From a checkpoint of a small contrastive image-text model: text encoder layers 6, text encoder activation quick_gelu.
Rows from block 2 of the text encoder, named by matrix and row number. Rows with one number belong to one attention dimension. Each number is 128 + 32 x the weight over its row's rms, rounded and kept within 0 to 255. All counts start at 0. After the name is the row's rms in percent of the matrix's.
# q: attention query, key and value (stacked) (text_encoder.blocks.2.attn.qkv.weight, 768x256, the q third), inputs 86-171
# k: attention query, key and value (stacked) (text_encoder.blocks.2.attn.qkv.weight, 768x256, the k third), inputs 86-171
q.51 103 [160 147  92 158 192 107 166 117 138 124 128 189 146 152 166  80 162 123 123  87 138  68 151 117 137  96 152 132 122  88 135 113  85  95 200 115 168 138 150 110  92 158 137 130 110 132  80  65 129  86 120 116 163 159  87 134 170 114 199  97  80 143 102 134 141  91 153  68 168 157 176 106 113 141  95 136  86  58 138 138 130  86 127 101 107  74]
k.51 107 [140 147 128 143 121 153 128 152 151 119 137 113 140  60 107  94  88 158 142 177 110 139 173 174 154  95 178 108 196 155 115 126 121 100 143 182 140  89 192 147 102  63 148 150 146 103 172 137 141 154 172 180  45 160 143 155 119 138 105 164 144 174 150  89 114  98 120 213 145  67 133 108 104 114 103  96 101 163 138 147  72 116 150 129  98 132]
q.52 114 [100 155 138 149 176 142 163 124 101 106 151  96  74 121  94 119 131 123 174 153 119 110  84 156 170 181 110  84 134 185 158  94 118  90 112  50  77 116 126 127  83  99 104  92 187 126  91 132  78 140 146 143  94 113 185 111 156 162  76 105 157 112  82  96 115 150 129  87 110 156  81 117 171 141 119 129 110 144 100 164 110  98 145  86 181 127]
k.52 115 [147 168 110 120 171 127 160 137 134  84 100 145 187 157 146 138 125 147 104 125 118 146  71 131 124  96  76 112 132  86 155 163 158 114  94  80  91 148 112 100 106  96 136 147 156 146  96 191 125 141 129 112 100 119  82 156 162 133  44 101 157 203 106 121 136  88 166 133 141 143  68 162 128 209 140 188 127 103 101 148 129 143 123 124 184 101]
q.53 099 [126 137 107 105 118 122 198 120 152 122 164 136 136 138 167 143 131 116 145 109 151  93  64 174 152 157 122 110  82 164 148 137 153 153 138  94  69 171 117  90 145  72  81  92 116 156 168 153 149 130 124 187 133  97 150 155 138  50 175 149 135 115 150 138 124 141 121 112 116 120 205 119 177 167 121  90  99  73 105 133  99 135  54 128 135 172]
k.53 104 [ 89 147 173 173  96 131 116 194 142 130 137 113 128 145 166 118 120 181 199 173 161 136 146 204  67 161 138  75 157 100  68 133 117  79 139  97  86  91 104 185 103 115 130 144 137  89  94 126 104  70 130 148 143 169 157 131  90 120 162 152 126 134 153 167 129 135 178 111 119 110  93 116  61  91 128 174 147 106 189 174 136 168 183 134 127 153]
q.54 105 [102 140 129 120 110 125 135 195 138 113 100 136  93 114  92 147 163 118 143 116  59 126 142 101 182 117 101 189  65 103 168 105 122 137 146 153 165 153 165 124 135 105  50 122 164 104 172  68 139  75 103 176 136 194 125 141 144 149 105 151 118 110 171 102 151 141 112  99 103 162 113 164 133 198 111 157 104 104 114 169  59 157 107  80 125 180]
k.54 106 [114 130 105 101 211 155 151 138 119 169 114 113 109 195 124 132 102 105 158 160 118 149 136 126  82 123 120  68 147 192 147 149 144 192 122 117 136 126 119  82 104 122 148 141  91 125  80 137  84 101 139  98 174 147 107 151 128 185 155 104 141  85  58 172  99 142 106 155 136 193 106 147 121  87  81 162 167 122 106 135 149 142 137 207 150 119]
q.55 103 [ 78 106 156 133 138  65  71 163 150 168 152 103 154 141 151  86 160 141 106 125 150 139 149  75 123 114 145 100 127 117 137  81 128 160  88 103 105 141 155 138 122  94 181 112  95 156  97 121 100 123 135 116  95  70 106 120  95 129 150 141 156  91 122 164 116 115 143 164 151 125 123 133 130 100 116 135 116 112 121 157 149 166 124 124 169 122]
k.55 108 [169 162 118 129 142 160 144 135 108 159 169 147 123 105 143 121 170 139 108 147 138 132 122 127 139  82 146 194 129 128 165 140 118 112  74  93  64  97 121 118 196 153 139 146 120  58 171 106 129 148 149 126 143 132 120 165 176 170  89 108 162 159 111 176 155 105 136 133 106 134 106  30 157 108 137  67 138 170 111 125 146 102 104 122 136 106]
q.56 108 [ 52 129 129 100 141  47  58 179  94  93 154  83 138 176 111 117 127 138  94 117 132 143 132 120 162  89 133 162 119 105 164  72 197 149 164  91 136 184 142  77 131 129  87  69 145 158 106 144  58  88 126 125 110  98 117  83 101 165 124  97 130 107 130 124 106 158 133  92 108  90 115  86  97 171 126 113 155  93 140 133  66 155  80 119 107 113]
k.56 111 [119 160 123  95 179  83 104 134 158 132 189 139 160 103  96 130 132  70 109 125 160 181  69 167 104 168 122 112 119 111 109 182 103 142 116 164  81  53 121 109 177 108 128 186 103 134 111 104 116 182 135 102 173 174  81 163 150 199 157 204 123 151 104 110 163  72 138 106 144 174  95 145 199 110  80 160 172 156 182 129 161  87 131 127 173 129]
q.57 107 [150 129 148 146 190 108  53 173  76 160 159 101 112 111 141 159  80 128  89 112  75 150 203 136 137 137 107 173  79 145 129 211  97 110 131 156 119 101 166 131 157 138 122 157 127  43 116 185 100 144 113 132 125 111 131  95 187 134 101 109 134 113  91 111 114 130 128 139  96 113 122  90 183  96 165 111 142 154 125  69 108 189 142  79 148 148]
k.57 108 [ 72 109 144 133  87 162 146 173 109 119  67 125 175 139 107 143 136  98 195 113 134 121 101 166 154 131 154 117 131 145 113 180 136 165 118 134 103 146 134 151  90  87  69 151  69 179 163 178 146 114 143 106 141 142 154 109 104 153 138  97  75 168 166 161 112 129 145  93 124 147 142 145 135 117 133 168 120 119  61 113 105 115 147 176 214 129]
q.58 105 [212 143 163 116 121 110 129 117 129 159 154 188  71 122 103 151  30 119 106 136 169 174  89 199  88 110 122 123 120 107  89 103 135 164  98 163 124 108  88  60 100 145 128 170 118  68 157 150 121 130 150  67 150 116 136  81 191 109  76 174 126 105 133 182 133 142 180 216 149 123 103 164 144  73  46 111 137 149 146 114 101 122 122  96 126 152]
k.58 109 [116 107 155 152 108 195 132 150 136 178  22 148 154 153 146 152 159  94 112 160 124  45 167 149 119  46 161 122  99 156 133 148 141  96 132 119 160 119 174 189 117 116 151  82 101 128 191 166 128 118 131 156 110 106 127 191  91 160 144 102 153 141 108 161 124 161 113  80  88 108 170  83 136 113 145 142  81 109 115  65 138 109 177 143 141 140]
q.59 107 [105 137 129 139 129 203 144  90 110 145 127 134  98 117 128 164 133 141  57 150 169 146 137  98 107 110  96 125 103 105  91  86 152  95 146 129 105 161 148  78 133 173 178 172 157 103  93 120 144 180 212 161 120 125 152  85 133 103 148 106 131 119 167  63 155 117  83  76 135 132 151 143  57 114 164 129 158 155 133 105 116 107 172 153 163  81]
k.59 121 [109  89  97 139 105  90  95 154 169 146 140 108 126 161 151 138 199 149  81 202 164 137 145 128 209 143 107 106 135  64 160 132  82 115 144 101 124 187  74 119 119 110 117 157 162  81 148  31 131 101 127 131 153  93 179  84 113 104 115 103  83  92 120 156 112 128 137 136 108 160 136 119 139  96  92 121 142 113 168  76 170  67 118 124 153  93]
q.60 099 [117  69 164 138 102 119  88 162 141 156 105 163 129 163 116 175 133  73 100 109 119 185 107  91 137 154 112  69 108 144  94 151 123  93  93  95 175 170 125 133 189 123 159  90  93 126 122 133 202 104 164 159 104 116  95 128 101  68 109 125 192 117  88 129 140 147  76 148  85 172 142 160 158  99 170 151  97 136 131 148 150 127 133 173 130 104]
k.60 102 [177 167 163 130 120 125 163  89 148 103 125 168 119 104 150 142  97 112 137 129  91 118 120 107 114  89 115 168 159 154 109  95  90 118 157 111 142 100  85 113 147 109 114 107 119 129  92 117  57 131 112 120 140  94 134 129 136 118 180 169  91  88 165  81 112 102 187 130  82 114  90 131 109  87 154 105 126 125  91 158 135  72  74  84 169 114]
q.61 094 [136 164 159 144  95 104 162  41  91 126  93  78 131  90 143 153 143 158 145 119 181 149 133 131 126 179 170 109 161 141  98 147 170  86 132 110 146 108  55 133 164 164 210 127 136  93 127 166 201 168 111 126 108 139 137 123  74 106 122 149 178 153  77 109 155 135 166 126 120 119 102 157  48 108 155 146 103 114 110 135 106  82 134 160 167 110]
k.61 103 [134 138  78 107 123  88 125 122 151 163 124 122 166  95 192 111 106  89  81 113  96 181 154 114 131 105 155 122 172 113 151  53 103 170  97  85 146 194  62 117 157  89  89  47 153 173 108 133 148 126  92 134 113  99 160 129 172 124 161 134 148 109 145 109 191  53 153 122 137 120 169 169  90 127 127 127 169 164 118  97 148 150 125 118 137 131]
q.62 103 [126 131 111 163 135 178 136 190 131 155 103 104 128 197 108 129  93 159  89 108  92 116 134 162 108 117 133 163 112 123 165 126 117  83 145 145 160 158 118 130 141  91 154 148 104 112 162  87 151 120 162 132  97 151 149 103 112 110 159 110 105 185 106 134  90  71 164 153 114 134 175 193 189 136 159 135 135  87  80 172 110 191  97 164  61  97]
k.62 102 [135 113  83 140 112 146 179 143  89  88  82 128 122  88 113 161 122 105 124 164 109 141 144  98 180 178 109 120 126 133 148 116 154  95 125  87  89 129 145 109  93 102 134 142 121  42 106 122  84 137 119 136 123 219  74 129 131 201 120 133  97  97 135  68 148  70 178 182 133 139 126 128 114 147 157 112 103 165  90 139 103 140 128 134 141  70]
q.63 110 [156 156  48 207 179 155 210 108 122 149 143 160 104 138  85 171 135 102  78 144 116 126  81  95 154 128 162 143 128 153 114 113 173 101 164 122 110 126  97 141  99 169  81 120 161  96  88 101 124  93 103  43 165 169 109 154 129 177 124  64  97 108 130 104 110 153 140  83 135  98  57 123 140 224 134 191 122 122 153 144  81 133 147  94 106 173]
k.63 122 [103  93 147 138 123 118  89 135 117 121 116 126 141 169 138 120 138 163 115 108 173 111 170 149 180 127  97  91 165 106 155 109 117 188  74  92  98 171 156 114 137  87 136 166 136 141 149  83 143 178 140 141 108  98 150 188  99  80  98  93 176 130 127  88 123 163  95 129 156 156 116  86 121 149 151 178 123 156 124  61 143 172 197 131 114 126]
q.64 093 [ 84 165 143 156 122  95 132 139 138 131 126 122  91 122 146 132 174 120 150 138 146 112 109 145 113  69 142 110 130  95  42  89 159 176 105 114  88  58 141 148  81  63 125 180 167 139 110 179  93 138 120 124  98 105 129 196 108  85 124 140 162 181 120 150 121 131 133 164 108  94 165 114  99 135 143 115 181 152 189 119 147 166 138 122  79 174]
k.64 092 [157  94 132 133 129 148 149 157 134 130 186 100 137 141 126 146 154 164 170 140 146 144 108  98 172 123  99 189 106 104 165 119 144 169  35  82 136 183 149 121 167 138 148  86 107 136  88 170 145 104 195 152 133  93 234  77 119 147 130 110 145 164 165 104 190 179 106 146  85 135 121 129  86 104 135 112  97 126 141 101 147 171 112 109 122 179]
q.65 093 [120 107 158 100 124  94  79 117 126 156 102 159 207 110 141 123 140  93 133 137 136 125 115 112 118 104 120  57 110 131 162  55 137 111  85 134 120 130 114 128 100 116  81 155 153  87 142 174 107 107 162 221 173 110 133 136  96  82 129 119 144  65 148 134 132 108  99 134 146 109 121  98  81 137 124 128 144  86 138 126 219 153 121 137 127 127]
k.65 084 [ 93 124  84  94 103 115 158 129 172  79 144 111 145 124 139  94 123 163 107 173 112 120 137 117  96 122 161 153 117 154 165 175 152 205 102 121 160 136 125 128 128 134  99 137 158  76 133 183 155  94 143 133 141  66 109  65 125 165 105 124 148 158 136 115 132 196 128 113 167 203 166 138  77 119  89  75  77 105  92 144 189 148 172  90 161 108]
q.66 078 [112  79 112 190  74 161 141 129 152  81 162 126 116 131 102 152 121 144 176 187  96 188 169 114 190 107  69 101 179 148 144 100 110  93 177 150 173 106 110 112  53 139 163 104  84  65 116 122 151  97 172 123 167 161  72 107 126 186 130 135 122  75 127 159 138  86 126  98  82  91 108 130 104 138  73  93 156 159 139 123 114 146 178  86 147 111]
k.66 078 [ 74 144 151  98 110 159 111  51 113  55 144 159  76 141 119  90 106 104 139  65 116 124 135 118 138 158 118 196  97  62 159 122 109  72 125 110 101  79 139 147 158 111 106 148 132 190  73 175 131 178  99  90 131 113 113 171  92 120 114 157 106 136 169 129 182 159 129 104 161 117  93 177 121 148 125 128 148 188 143  80 150 104 100 174 123 121]
q.67 092 [108 150 125 207  98 122 143  91 177 138 132 136 122  72 174 168 103 182 128  74 198 112 162 115  95 123  80  98 197 108 106 134  68 169 123 123 110 185 133 136 138 130 112  94 137 120  99  91 193 126 102 143 108 109  83 100  86 127 162 126 165 178 139 103 114 149  99 105 107 143 107 150 123  55 139 114 150 122 146 102 121 125 131 125 153 180]
k.67 083 [118 138  95 107 121 154 131 146 112 190  59 106 100 107 123 118 140 126 120 183  49 163 155 143 154 131  92 103 165  95 108  84 133 106 134 116 113 138 108 112 172 143 162 183 142 100 159 137 108 101 165 173  97 132  97  88 159  67  81 164 142  96 175 156 130 168 112 114 123 118 161 155 173 123 101 144 127 160  91 145 137 120 197 158 158 164]
q.68 088 [115 133  66 118 130 128 150 133 185 117 102 109 133 140 162 107 124 101 121 174 118 129 143 144  89 187 122 132  64  95 142 131 121 128 130 117 128 106 155 100 137 117 166 119 147 145 145 165 149 106 109 123  91 140 118 157  81 148  99  87 118 182 160 134 111 136 130 107 114 130 142 101 138 103 105 108 152  96 242 141 129 126 148 129 154 121]
k.68 083 [127  88 120 150 151 174 140 156  59 181 140 143 139  93 142 120 105  71  94 116 145 155  60 178 156 114  81 173 118 149 120 122 106 186 125 187 167 133 116 134 148 186 115 116 163 101  85  89 135  65 147 120 179 116 138 138 125 123 153  85 152 118  94  70  82 113  99 161 149 149 114 142  78  82 138  87 159  68 150 138  69 117 150 132 168 138]
q.69 089 [156 103 119 162 123 115 159  71 118 174 140 134 133 131 112 119 193 127 136 134 113 117 139 148 127 187 176 190  88 138 136  70  82 129 112 146  94 123 144  89 151  99  97 131 172  64 140 201 122  87  92 196 176 152  84 137 181 135  93 155 106 153  99 174 142 132 113  95 158  92 109 109 151 173 187 182 175 110  55 189  90 110  84 101 166 104]
k.69 085 [ 86 146 104 132 139 145 164 162 182 116 142 151 117  97  71 138  89 126 189 154  74 127 140 137 137  72 128 120 113 148 172 148 182  95 131 137 139 102 187 134 173 217 141 125 118 178 142 126 127  89  83 109 119 169 208 145 137 161 121  86 129  94 135 139 152 112  81 138  86  85 117 125 158 144 169 141 107 138 146  94 120  99 121 145 100 108]
q.70 100 [ 88 168 162 205 128 107 171  96 131 136 135 161 124  86 120 124 176 136 183 134 154 139 139 123 152 169 179 134 129 105 130 118 109 174 115  89 141 104  85 132 182 131 133  88 113 129 101 105  96 145 159  55 156 147 116 158 111 168 122 145  92 119  84  92 128 106 120 123 163  88 170 205 171 126 140 124 154 158  99 134  97 117 124  91 165  86]
k.70 097 [104 115 106  74 119  78 189 111 155 121  97  94 155 169 125 134 106 188 131 153  98 138 137 143 130  75 124 187 140  82 179  78 177 128  93 153  67 196 174 162 101  91 113 165 142 114 102 161 187  98 150 155 105 102 145  45 131 171 117 138 151 153 142 121 122 130 158 164 101 159  90 119 135 161 147 162 132 125  99 124 105 107 107 157  45 138]
q.71 101 [177 193 160 128 125  92 152 102  81 185 143 170 102 164 124  71 120  85 138  94 123 165 142 180 137 148 161 139 161 105  70 146 140 139 138 126 138 185 109 161 158 168 123  99 158 153 104 135 162 187 140 157 157 124 147 142 134 128 165 124 100 111 132 136 101  79 104  95 113  84 113 136 106  86 142 201 104 120 120  74 129 129  68 138 142  99]
k.71 087 [106 188 163 125 158 134 122 137  99 145 112  85  91 123 163 100 160 159  87  96  52 134 117 135  81 117 145 153 184 134  48 164 112  60  95 115 155 152  84  66 153 133  56 148 107 141 137  82 102 124  94 105 100 162 106 115 157 106 104  93 115  96 163  94 154 176  99  94 149 151 103 110  93 123 102  97  69  89 114  98 167 164 116 123 142 167]
q.72 091 [115 186 145  74 119 122  99 167 149 111 134 187 172  83  84 111 112 114 156 169 182 121 147 156 167 108  94  90 132 129 157 194 154 137 122  93 168  85 101 108  99 127 186  68  60 183 217 144  87 135 125  95 120 124 116 114 200  72 177  61 154 159  67 176 130 146 125 148 137 117 102 120 111  81 117 154 122  97  97  91 114  79  99 158  96 108]
k.72 083 [117 128 127 137 156 129 106 115 113 157 129 120 148 142 157  83  93 111 124 169 147 123  74 152 106 132 155 121 222 115 102  71  88 238 165 153 146 124 107 103 171 105 131 170 178  95 149 100  90 120 206  80 128 141 123 138 140 144 194 153 109 124 160 155 125 146  85 125 131  94 173 165 156 113 144 109  98 103 118  93 137 117 146 105 138 105]
q.73 086 [125 183  78  79 135 166  76 152 145 136 164 166 125 125  91 153 157  83 129 152 144 137 161 149 127 117 120 104  77 136 153 200 144 112 140 142 140 121 108 153 125 130 155 165 139 125 114 159  84 127 148 159  70  82  60 124  43 120 132 127 116 132 128 154  91 117 112 123  94  80  89  78 131 154 119 140 134 156  80 166 145 169 112 109  96 149]
k.73 078 [143 176 143 150 111  69 145 127 147 141 202 154  94 123 172  37  94 154 148 120 141 130 112 119  79 157 162 191 145 127 185 147 151 155 106 167 135 171 142 118 149  87 140 146 121 109 157 144 106 173 149 145 120 120 138 129 157 161 124 178  96 186 117 105 163 139 107  71 143 121 207 103 166 140 169 107 152 163 130 162 121 102 170 143 113 145]
q.74 092 [169  86 167  83 127 128 112  89  75 143 142 131 111 185 144 139  75 197  96 162  98 132 107 140  79 168 109 124 100 147 153 118  87 149 190 124 174 107 163 127 131 144  88 185 178  80 179  73 102  88  93 168 154 142 150 107 171 161 123 140 107 109 155 144 113 126 120 136 193 174  71 141 101 168 142 159 123 159  98 191 150  72 141 136 167  69]
k.74 091 [150 144 124 142  85 125 135 113 139 144  97 128 127 142 131  80 123  81  91  99 214 126 125 149 154 131 142 144 143 109  88 179  96  99 170 179  92  92  46 135 125 157 121  82 114 156 126 127 127 187 120  80 119 129  83 142 107 114 138 126 153 127 156 128 159 165 150 136 105  90 133 110 146 126  98  92 150 147 174 130 135 149  64  99 131  70]
q.75 094 [163 128 129 109 113 146  98 110 178 152 125 115 157 151 111 122  89  76 110 140 186 112  85 141  88 170 152 157 100 129 156  70 131 146 141 117 115 146  92  82 185 116 182  89 112 133  89 188 155 155 147 121  97 147 104 101  90 109 153 114 144 152 111 145  83 151 160 112  86  88 110 147 133 115 147  89 103  74 131 131 152  99 162  76  91 115]
k.75 092 [126 142  85 100 103 121 102 160 175 124 119 138 113 139 122  98 179 172 105 189  59  91 155 126 160   0 104 109 169 117 163 141 179 125 111 140 177 124 112 103  91 181 115 191 135 164 160 162 117 126 100  92  78 178  93 178 169 138 166 162 124 109  98 107 129 100 184 109 109 127  65 136  98  96 158 136 100 103 146 126  67 141 128 127 152 129]
q.76 095 [141 143  96  97 144 165 103 160  90  60 183 120 144 100 112 110  87 115  97 124 114 103 127 114 144 109 137 127 117  94 193 147 116 125 141 160 131 108  99 107  94  81 119 135 119  46  88  86 127  58 158 169 106 159 146  98 129 148 104  98 137 165 166 158 119 122 126 116 173 153 110 118  84 177 154 100 116  99 156 136 148 101 127 137 165 109]
k.76 093 [114  52  91 136  93 103 147 118 166 115 135 146 105 165 162  95 160  94 152  95 200 134  83 157 131 117 134 134  79 173 159 160 159 127 183 108 126 130  70 167  92 122 103 120 113 170 164 165 130 130 162 134 123 134 112 134 139 155 204 122 117 141 146 150 104 147 152 104 136 113 112  70  92 143 153 105 181  73 187  97 142 181 119 106 123  78]
q.77 091 [163 129 198 114 118 190  93  92  79 129 131 150 142 184 106 124 143 109 200 140 145 156 116 107 105 137 164 135 176 121  90 118  97 180 165 149  94 114  88  98  90 107 131 123 161  93 119 117 166 128 106  87 181 132 105 167 139 119 151 101 126  92  85  88 121 159 147 116 131 135 149 148 103 149 160 112 125 138  95  84 137  81  81 158 156 137]
k.77 081 [165 137 107 128 152 134 158 127 186 107 152 115 112 201 181 146 169 130  76 148 127 111 112 179 109 127 132 102 130  86  97  99 158 132 118 111 166 147 117  87 101 130  67 111 144 111 170 131 109 147 195 151 109  80 137 107 137 173 147 115 142 108  91 159 126  45 108 108  83 111 145 177 185 152  60 137 107 185 132 107 140 139 137 162 147 104]
q.78 092 [ 65 113 150  81 114  59 135 119 171 127 166 158 158 149 146 209 101 201 148 167 132 116 168 129 114 133 175 138 105 141 147 160 159 157 155 176 142 110 139 143 103 170 110 123 141 147 130 150  68 150  82 161 151 137 116 167 170 132 172 138 112 151 179  69 118 104  55 114 178 183  81 198 139 143  93  99  66 124  89 136 138  64 173 170 100 121]
k.78 081 [113 133 152 136 103 153 131 170 187 111  91 167  94  86 134 120 143 213 110 155 178 118 196 144 105 113 146 140  73 176  83 131 127 147 133 170 125 115 116 118 193 123 125 158 123 209 118  58 182 122 105  59  82 123 108 184  75 142 126 109 115 131 126 131 174 134 156 212 116  83 152  54 152 166 117 131 145  83  82 113 117 156 107  69 109 107]
q.79 092 [133 143 163 126 189 169 146 110 121 216 104 123 184 166 100  89 177  85 149 110  82 125 164 103 155  57 119  95 145 151 117 100 116  58 107 138 127 156 108  81  97 146  95 101 108 150 159  62 123 151 125 151 189 122 163 122 165  99 148 123 148 144 101  97  82  90 107 100  98 138  97 157  70  75 158 102  63 146  97 151 113 119  92 107 165 124]
k.79 086 [106 111  54  90  77 124  95 127 147 160 125 146 121 126 143 106 100 151 131  86  48 121 153 100  87 159 149 158 155 166 106 146 181 142 195 166 135 112 129 107 150 163 142 187 123 176 141 108 128 131 165  54  58 137  94 151 162 136  90 168  93 107 106 103 146 185 173 146 109 132 101  85 144 113 170 136 114 141 163  86 147  68 129 122 144 142]
q.80 110 [143 151  96 125  84 100 117 109 138 184 132 127 193 112 147 140 182  74 114 160 116 141  93 139 137  66 119 163  82 109 150  99 124 122 189 139 173 110 137 102 117 134  93  93  83 226  92  66 144 163 184 147 141 117 200  97 159 134 112 131 163 137 140 122 147 128 116 153 113 137 120 140 141 114 113 127 109 104  86 145 135  76 123 173 101  91]
k.80 100 [115 143 138 103 114 121 104 148 123 160 119  99 109 116  99  97 122  98 159 112 150 106  89 140 164 175 180 136  98 148 137 140 115 131 168 150 122 134 117  87 139 147 162 189 114 111  78 103 109 173 126  72 106 122 110 145 126  90 153 188 109 102 134 154 141 162 132  82 190 170 100 108 112 135 149  81 131  98 184  95 153  93 117 121 144 137]
q.81 096 [119 108 119 114 205 166 160 148 114 133 102  74 107 137  74 139  81 130 110 135  92 114 113 139 143  96 136 158 171  93 138 139 130 213  98 150 165 141 133  63  49 113  76 143 127 175 139  99 169  97 113 187 143 126 142  98 115  92 170 131 162  80 160 164 162 111 108 165 171 149  75 172 119 102  84 122  96  95 133  95 162 165 109 142 103 155]
k.81 092 [ 98 137 163 111  86 118  94 139 101 136 124 131 209  83 171 147 176 169 131  96 135 147 128  79 143 190 160 146 117 130 109 153 162 121 127 145  66 130 165  76 145 179 115 102 125 109  81 160 155 115 164 100 106 152 106  63 111  58  78  85  62 125 109 172 122 123 111 170 122 127 134  79 107 103 105 144 125 109 143  64 174  97 173  97 128 122]
q.82 087 [112 143 157 108  93 150 147  93 130 161 151  76 114 110 147 156 128 113 128  94 109 102 118 161  54 152 157 118 138  98  94 178 118 177  72 104 164 121  82 128 121 109 160 104 177  76 178 124 118 114 157 129 161 131  53 156  92 118  63 146 167 118 165  72 198 102 115  77 169  70  94 135 114 109 164 155 123 125 134 126 109 117 184 166 193 193]
k.82 080 [143 158 138 113 118 170 143 138  96  69 124 144 140  92 184 181 124 157 121 151 148 114  89 124 159 109  87 116 134 120  96  94 145  57 160 149 116  64 108 142 163 134  85 139 108 173 165 159 172 142 179 111 130 184 128 110  87 117 105 116 141 111 112 109  90 170 152 148 148 126 144  99 124 109 110 154 127 105 124 123 126 171  58 117 135  89]
q.83 092 [122 151  98  82 133 149 115 149 148 134 167 125 112 144 157 134 156  96  83 184 157 156 143  86 143 131 144 160 108  98 134 120 110 189 141 167  96 155 203 105 124 132 146 132 124 119 160 110 128 120 167 111 164 161 131  56 150 141 100 124 129 104 134 119 141 128 110  74 127  69 116  88 137 135 129 130 122 115  65  91 119 146 160 157 167 106]
k.83 088 [152  95 161 111 125 118 172 160 154 158  86 137 157 157 108 162 120 138 178  82 137 129  37 121  74 165 161 175  84 165 122 162  54 138 148 110 134 110 148 138 157  80  82 140 192  74 163 122 114 160 111 100 148 127 147 149 162 126 161 112 156 162 119 106 151 100 106 113 143 195 145 108 130  92 141 131 173 193 156 148 119 102 131  73 141  84]
q.84 097 [161  99 109 117 132 147 150 136 153 140  91 110 127 240 106 161  84 120 140  70 127 148 113 136  88 198 146 115 138 132 112 144 134 121 135  82 138 114 123  88 168 161  79 119  98 166 132 156 168 125 113  81 106 157 213  96 179 167 134  71 124 125 110 108 139  82 213 156  37  88  98 156 134 126 138 103 132  91 149  90 126  90 173 212  59 127]
k.84 088 [149 139 130 178 170 148 132 179 163 117 150 131  81 121 149  94 179  94  99 155 120 115 169  93 183 108 131 116  89 142 138 173 107 127 169 134 107 100  56 146  78 133 164 114 152 202 140  93  88 157  84 109 124 129 141 103 163 155  79 226 173 113 135 150  96 121 145 101 131 104 113 125  89 144  92 217 123 168 165 136 143 194 111  48 160  85]
q.85 099 [ 79 125 119 169 152 135 124 139 122 134 158  87 140 130 122 186 173 126 146 118 114 151 117 118 133  88 159 146  92  69 122 115 165 125 141 170  86 168 125 157  52 133  97 135 156  65  84  81 164 134 140 196 199  90 125 145 154 145 122 180 128  89 106 117 179 178 143 127 146 174 125 141 124 177 143 146 131  94  80  95 125 197 112  93 157 129]
k.85 091 [132 152 169 115 126 122 142  61 180 161  61 164  80 105 114 182  96 167 218 139 192 145  97  90 122 107 166 157 162 177 150 150 124 120 121  85 126 148  90  89 140 141 100  93 109  28  65 140 125 122 158 151 142 142 149  96 107 111 138 141 190 105 156 106 104 191 114 136 151 168 174  88 149  99 122 159 158 133  67 113 128 114 134 142 108 138]
q.86 087 [124 154  92 121 145 142 103 128 127 150 126 150 142 126 131 131 124 111 107  94 140 119 119 119 134 152 111 145 119 131 149 118 103  65 213 107 183  73 138 134 195 158 136 155  90 129 146 149 100 125 133 125 133  90 136  80  88 163 114 164 114 194 104 104 131  90 143  79 121  85 103 166  63 127 167 115 150 132  91 173  66 159 166 143 135 121]
k.86 085 [107 135  74 162 127  87 183 136 130 134  89 124 137 156 130 165  98 125 142 153  97 151 119  75 118  78 115  99  81 184 132 101 150 123 194 167 157 114 166 134 154  68 117 159 129 162 153 134 157 155 164 161 176 155 112  85 102 157 139 142  85 137 172 137 121 173 125 156 111 172 135 114 136 106 107 163 120 157 165 131 125  97 111  95 133 153]
q.87 090 [141  99 123 115 148 102  89  46 151 133  54 152 168 141 133 152 144 154 195 151 114 134 144 144 106  65 133 117 199  95  97  74  47 119 113  97 141  96 174 124 136 105  94 151 142 165 140 112 108 149 129 170 113 104 135  95 116 126 119 163 173 137 148 138 141 102 105 119 115 114 151 140 102  75  57 138 161 162 137 154 153 128 151 170 117 121]
k.87 087 [174  87  87 153  90 156  92 126 124 191 184  96 157 145 106 100 141 116 127 156 126 127 168 210 169 142 113 165 110  88 129 154 104  69  79  98  94 118 153 105 109 129 147 140 110 131 110 149 130 147 132  98 132 101 172 191 171 193 156 131 118 115 166  99 142 102 119  85  91 135 108 170 152 103 142  82 115 133 197 159 152 101 113 178 176 203]
q.88 094 [100  85  86 159 110 107  93  97 181 191 146 119  88  81 114 186 136 152  89  86 103 113 146 143 118 150 130 163 137 144 119  89 154  80 164 157 157 116 124 151  79 149 114  83 145 109 157 120 133 128 112 103 242 128 121 158 150 129  73 124 108 116 175 149 142 108 137 128 150  69 122 119 111 149 136 106 120 128  81  64 120 154 143 169 162 145]
k.88 089 [ 84  79 135  88 156 125 127  91 139 123  84 125 108 121  79 162 183 115 142 130 115 153  71 147 135  58 133 119 124 151 131 187  69  80 120 125 108 151  93 155 166 150 111 141 110 200 116 131 125 129 161  94  94 110 106  95  86 177  88 147  74 116 113 118 142 197 157  58 158 161  77 194 122 169 166 164 199  82  94 124 139 126  62  77 148 121]
q.89 089 [167 119 114 142 126 140  96 130  96 195 135 153 149 106 115 102 166 111 115 128  76  87 106 116 115 142 152 105  99 117 139 116 144 165  78 162 138 123  91  81 132  87  67 141 204 152 112 126 109 169 158 207 136  94 170  82 189 158  97 140 151 102 151 169  99 132 156 110 168 123  80 129 145  62 168 109 157  83 137 124 156 108 163 140 153  81]
k.89 085 [162 152 142  96 131 108 130 159 161 182 100 126 157 132 115 145 160 117 126 155 149  80 115 155  67  84 109 139 218 141 104 106 116 111 170 161 119 101 103 119 129 135  90 137 144 136 166 160 114  49 144 121 143 120 165 138 104  80 146 139 135 119 135 145 166 149  86 151  94 170 125 149 138 138 123  83 109 154 116 166 138 133 135  54 134 165]
q.90 097 [161 128 110  97 145 175 120 159 142  40  86 134 112 177 142 137 114 157 154 142 124 111 132 164  39 138 105  98 184 138 122 159 134 168 139 142 121 130 154  92 122 100 190 137 121 124 102 178  87  90 112  95 124 128  93 177 133 119 129 171 128 144  96 144  98 109  96 153 143 154 123 114  82 172 153 136 105  81 133 108 119 193 103  81  84  84]
k.90 095 [137 106 150 173  97 171 151 130 149 144 210 129 116  95 174  97 134 120 152 109 149 126 139 124 147 109  85 124 138  96 140 178 134 128  99  87 186 162 110 184 121  83 135 168 105 125 175 117 109 106 148 102  80 109 122 163 109 171 155 152 122 120 145 112 130  96 101  84  78 146 145 172 109 119 111 110  83 100  81  79 153  80  84 184  95  95]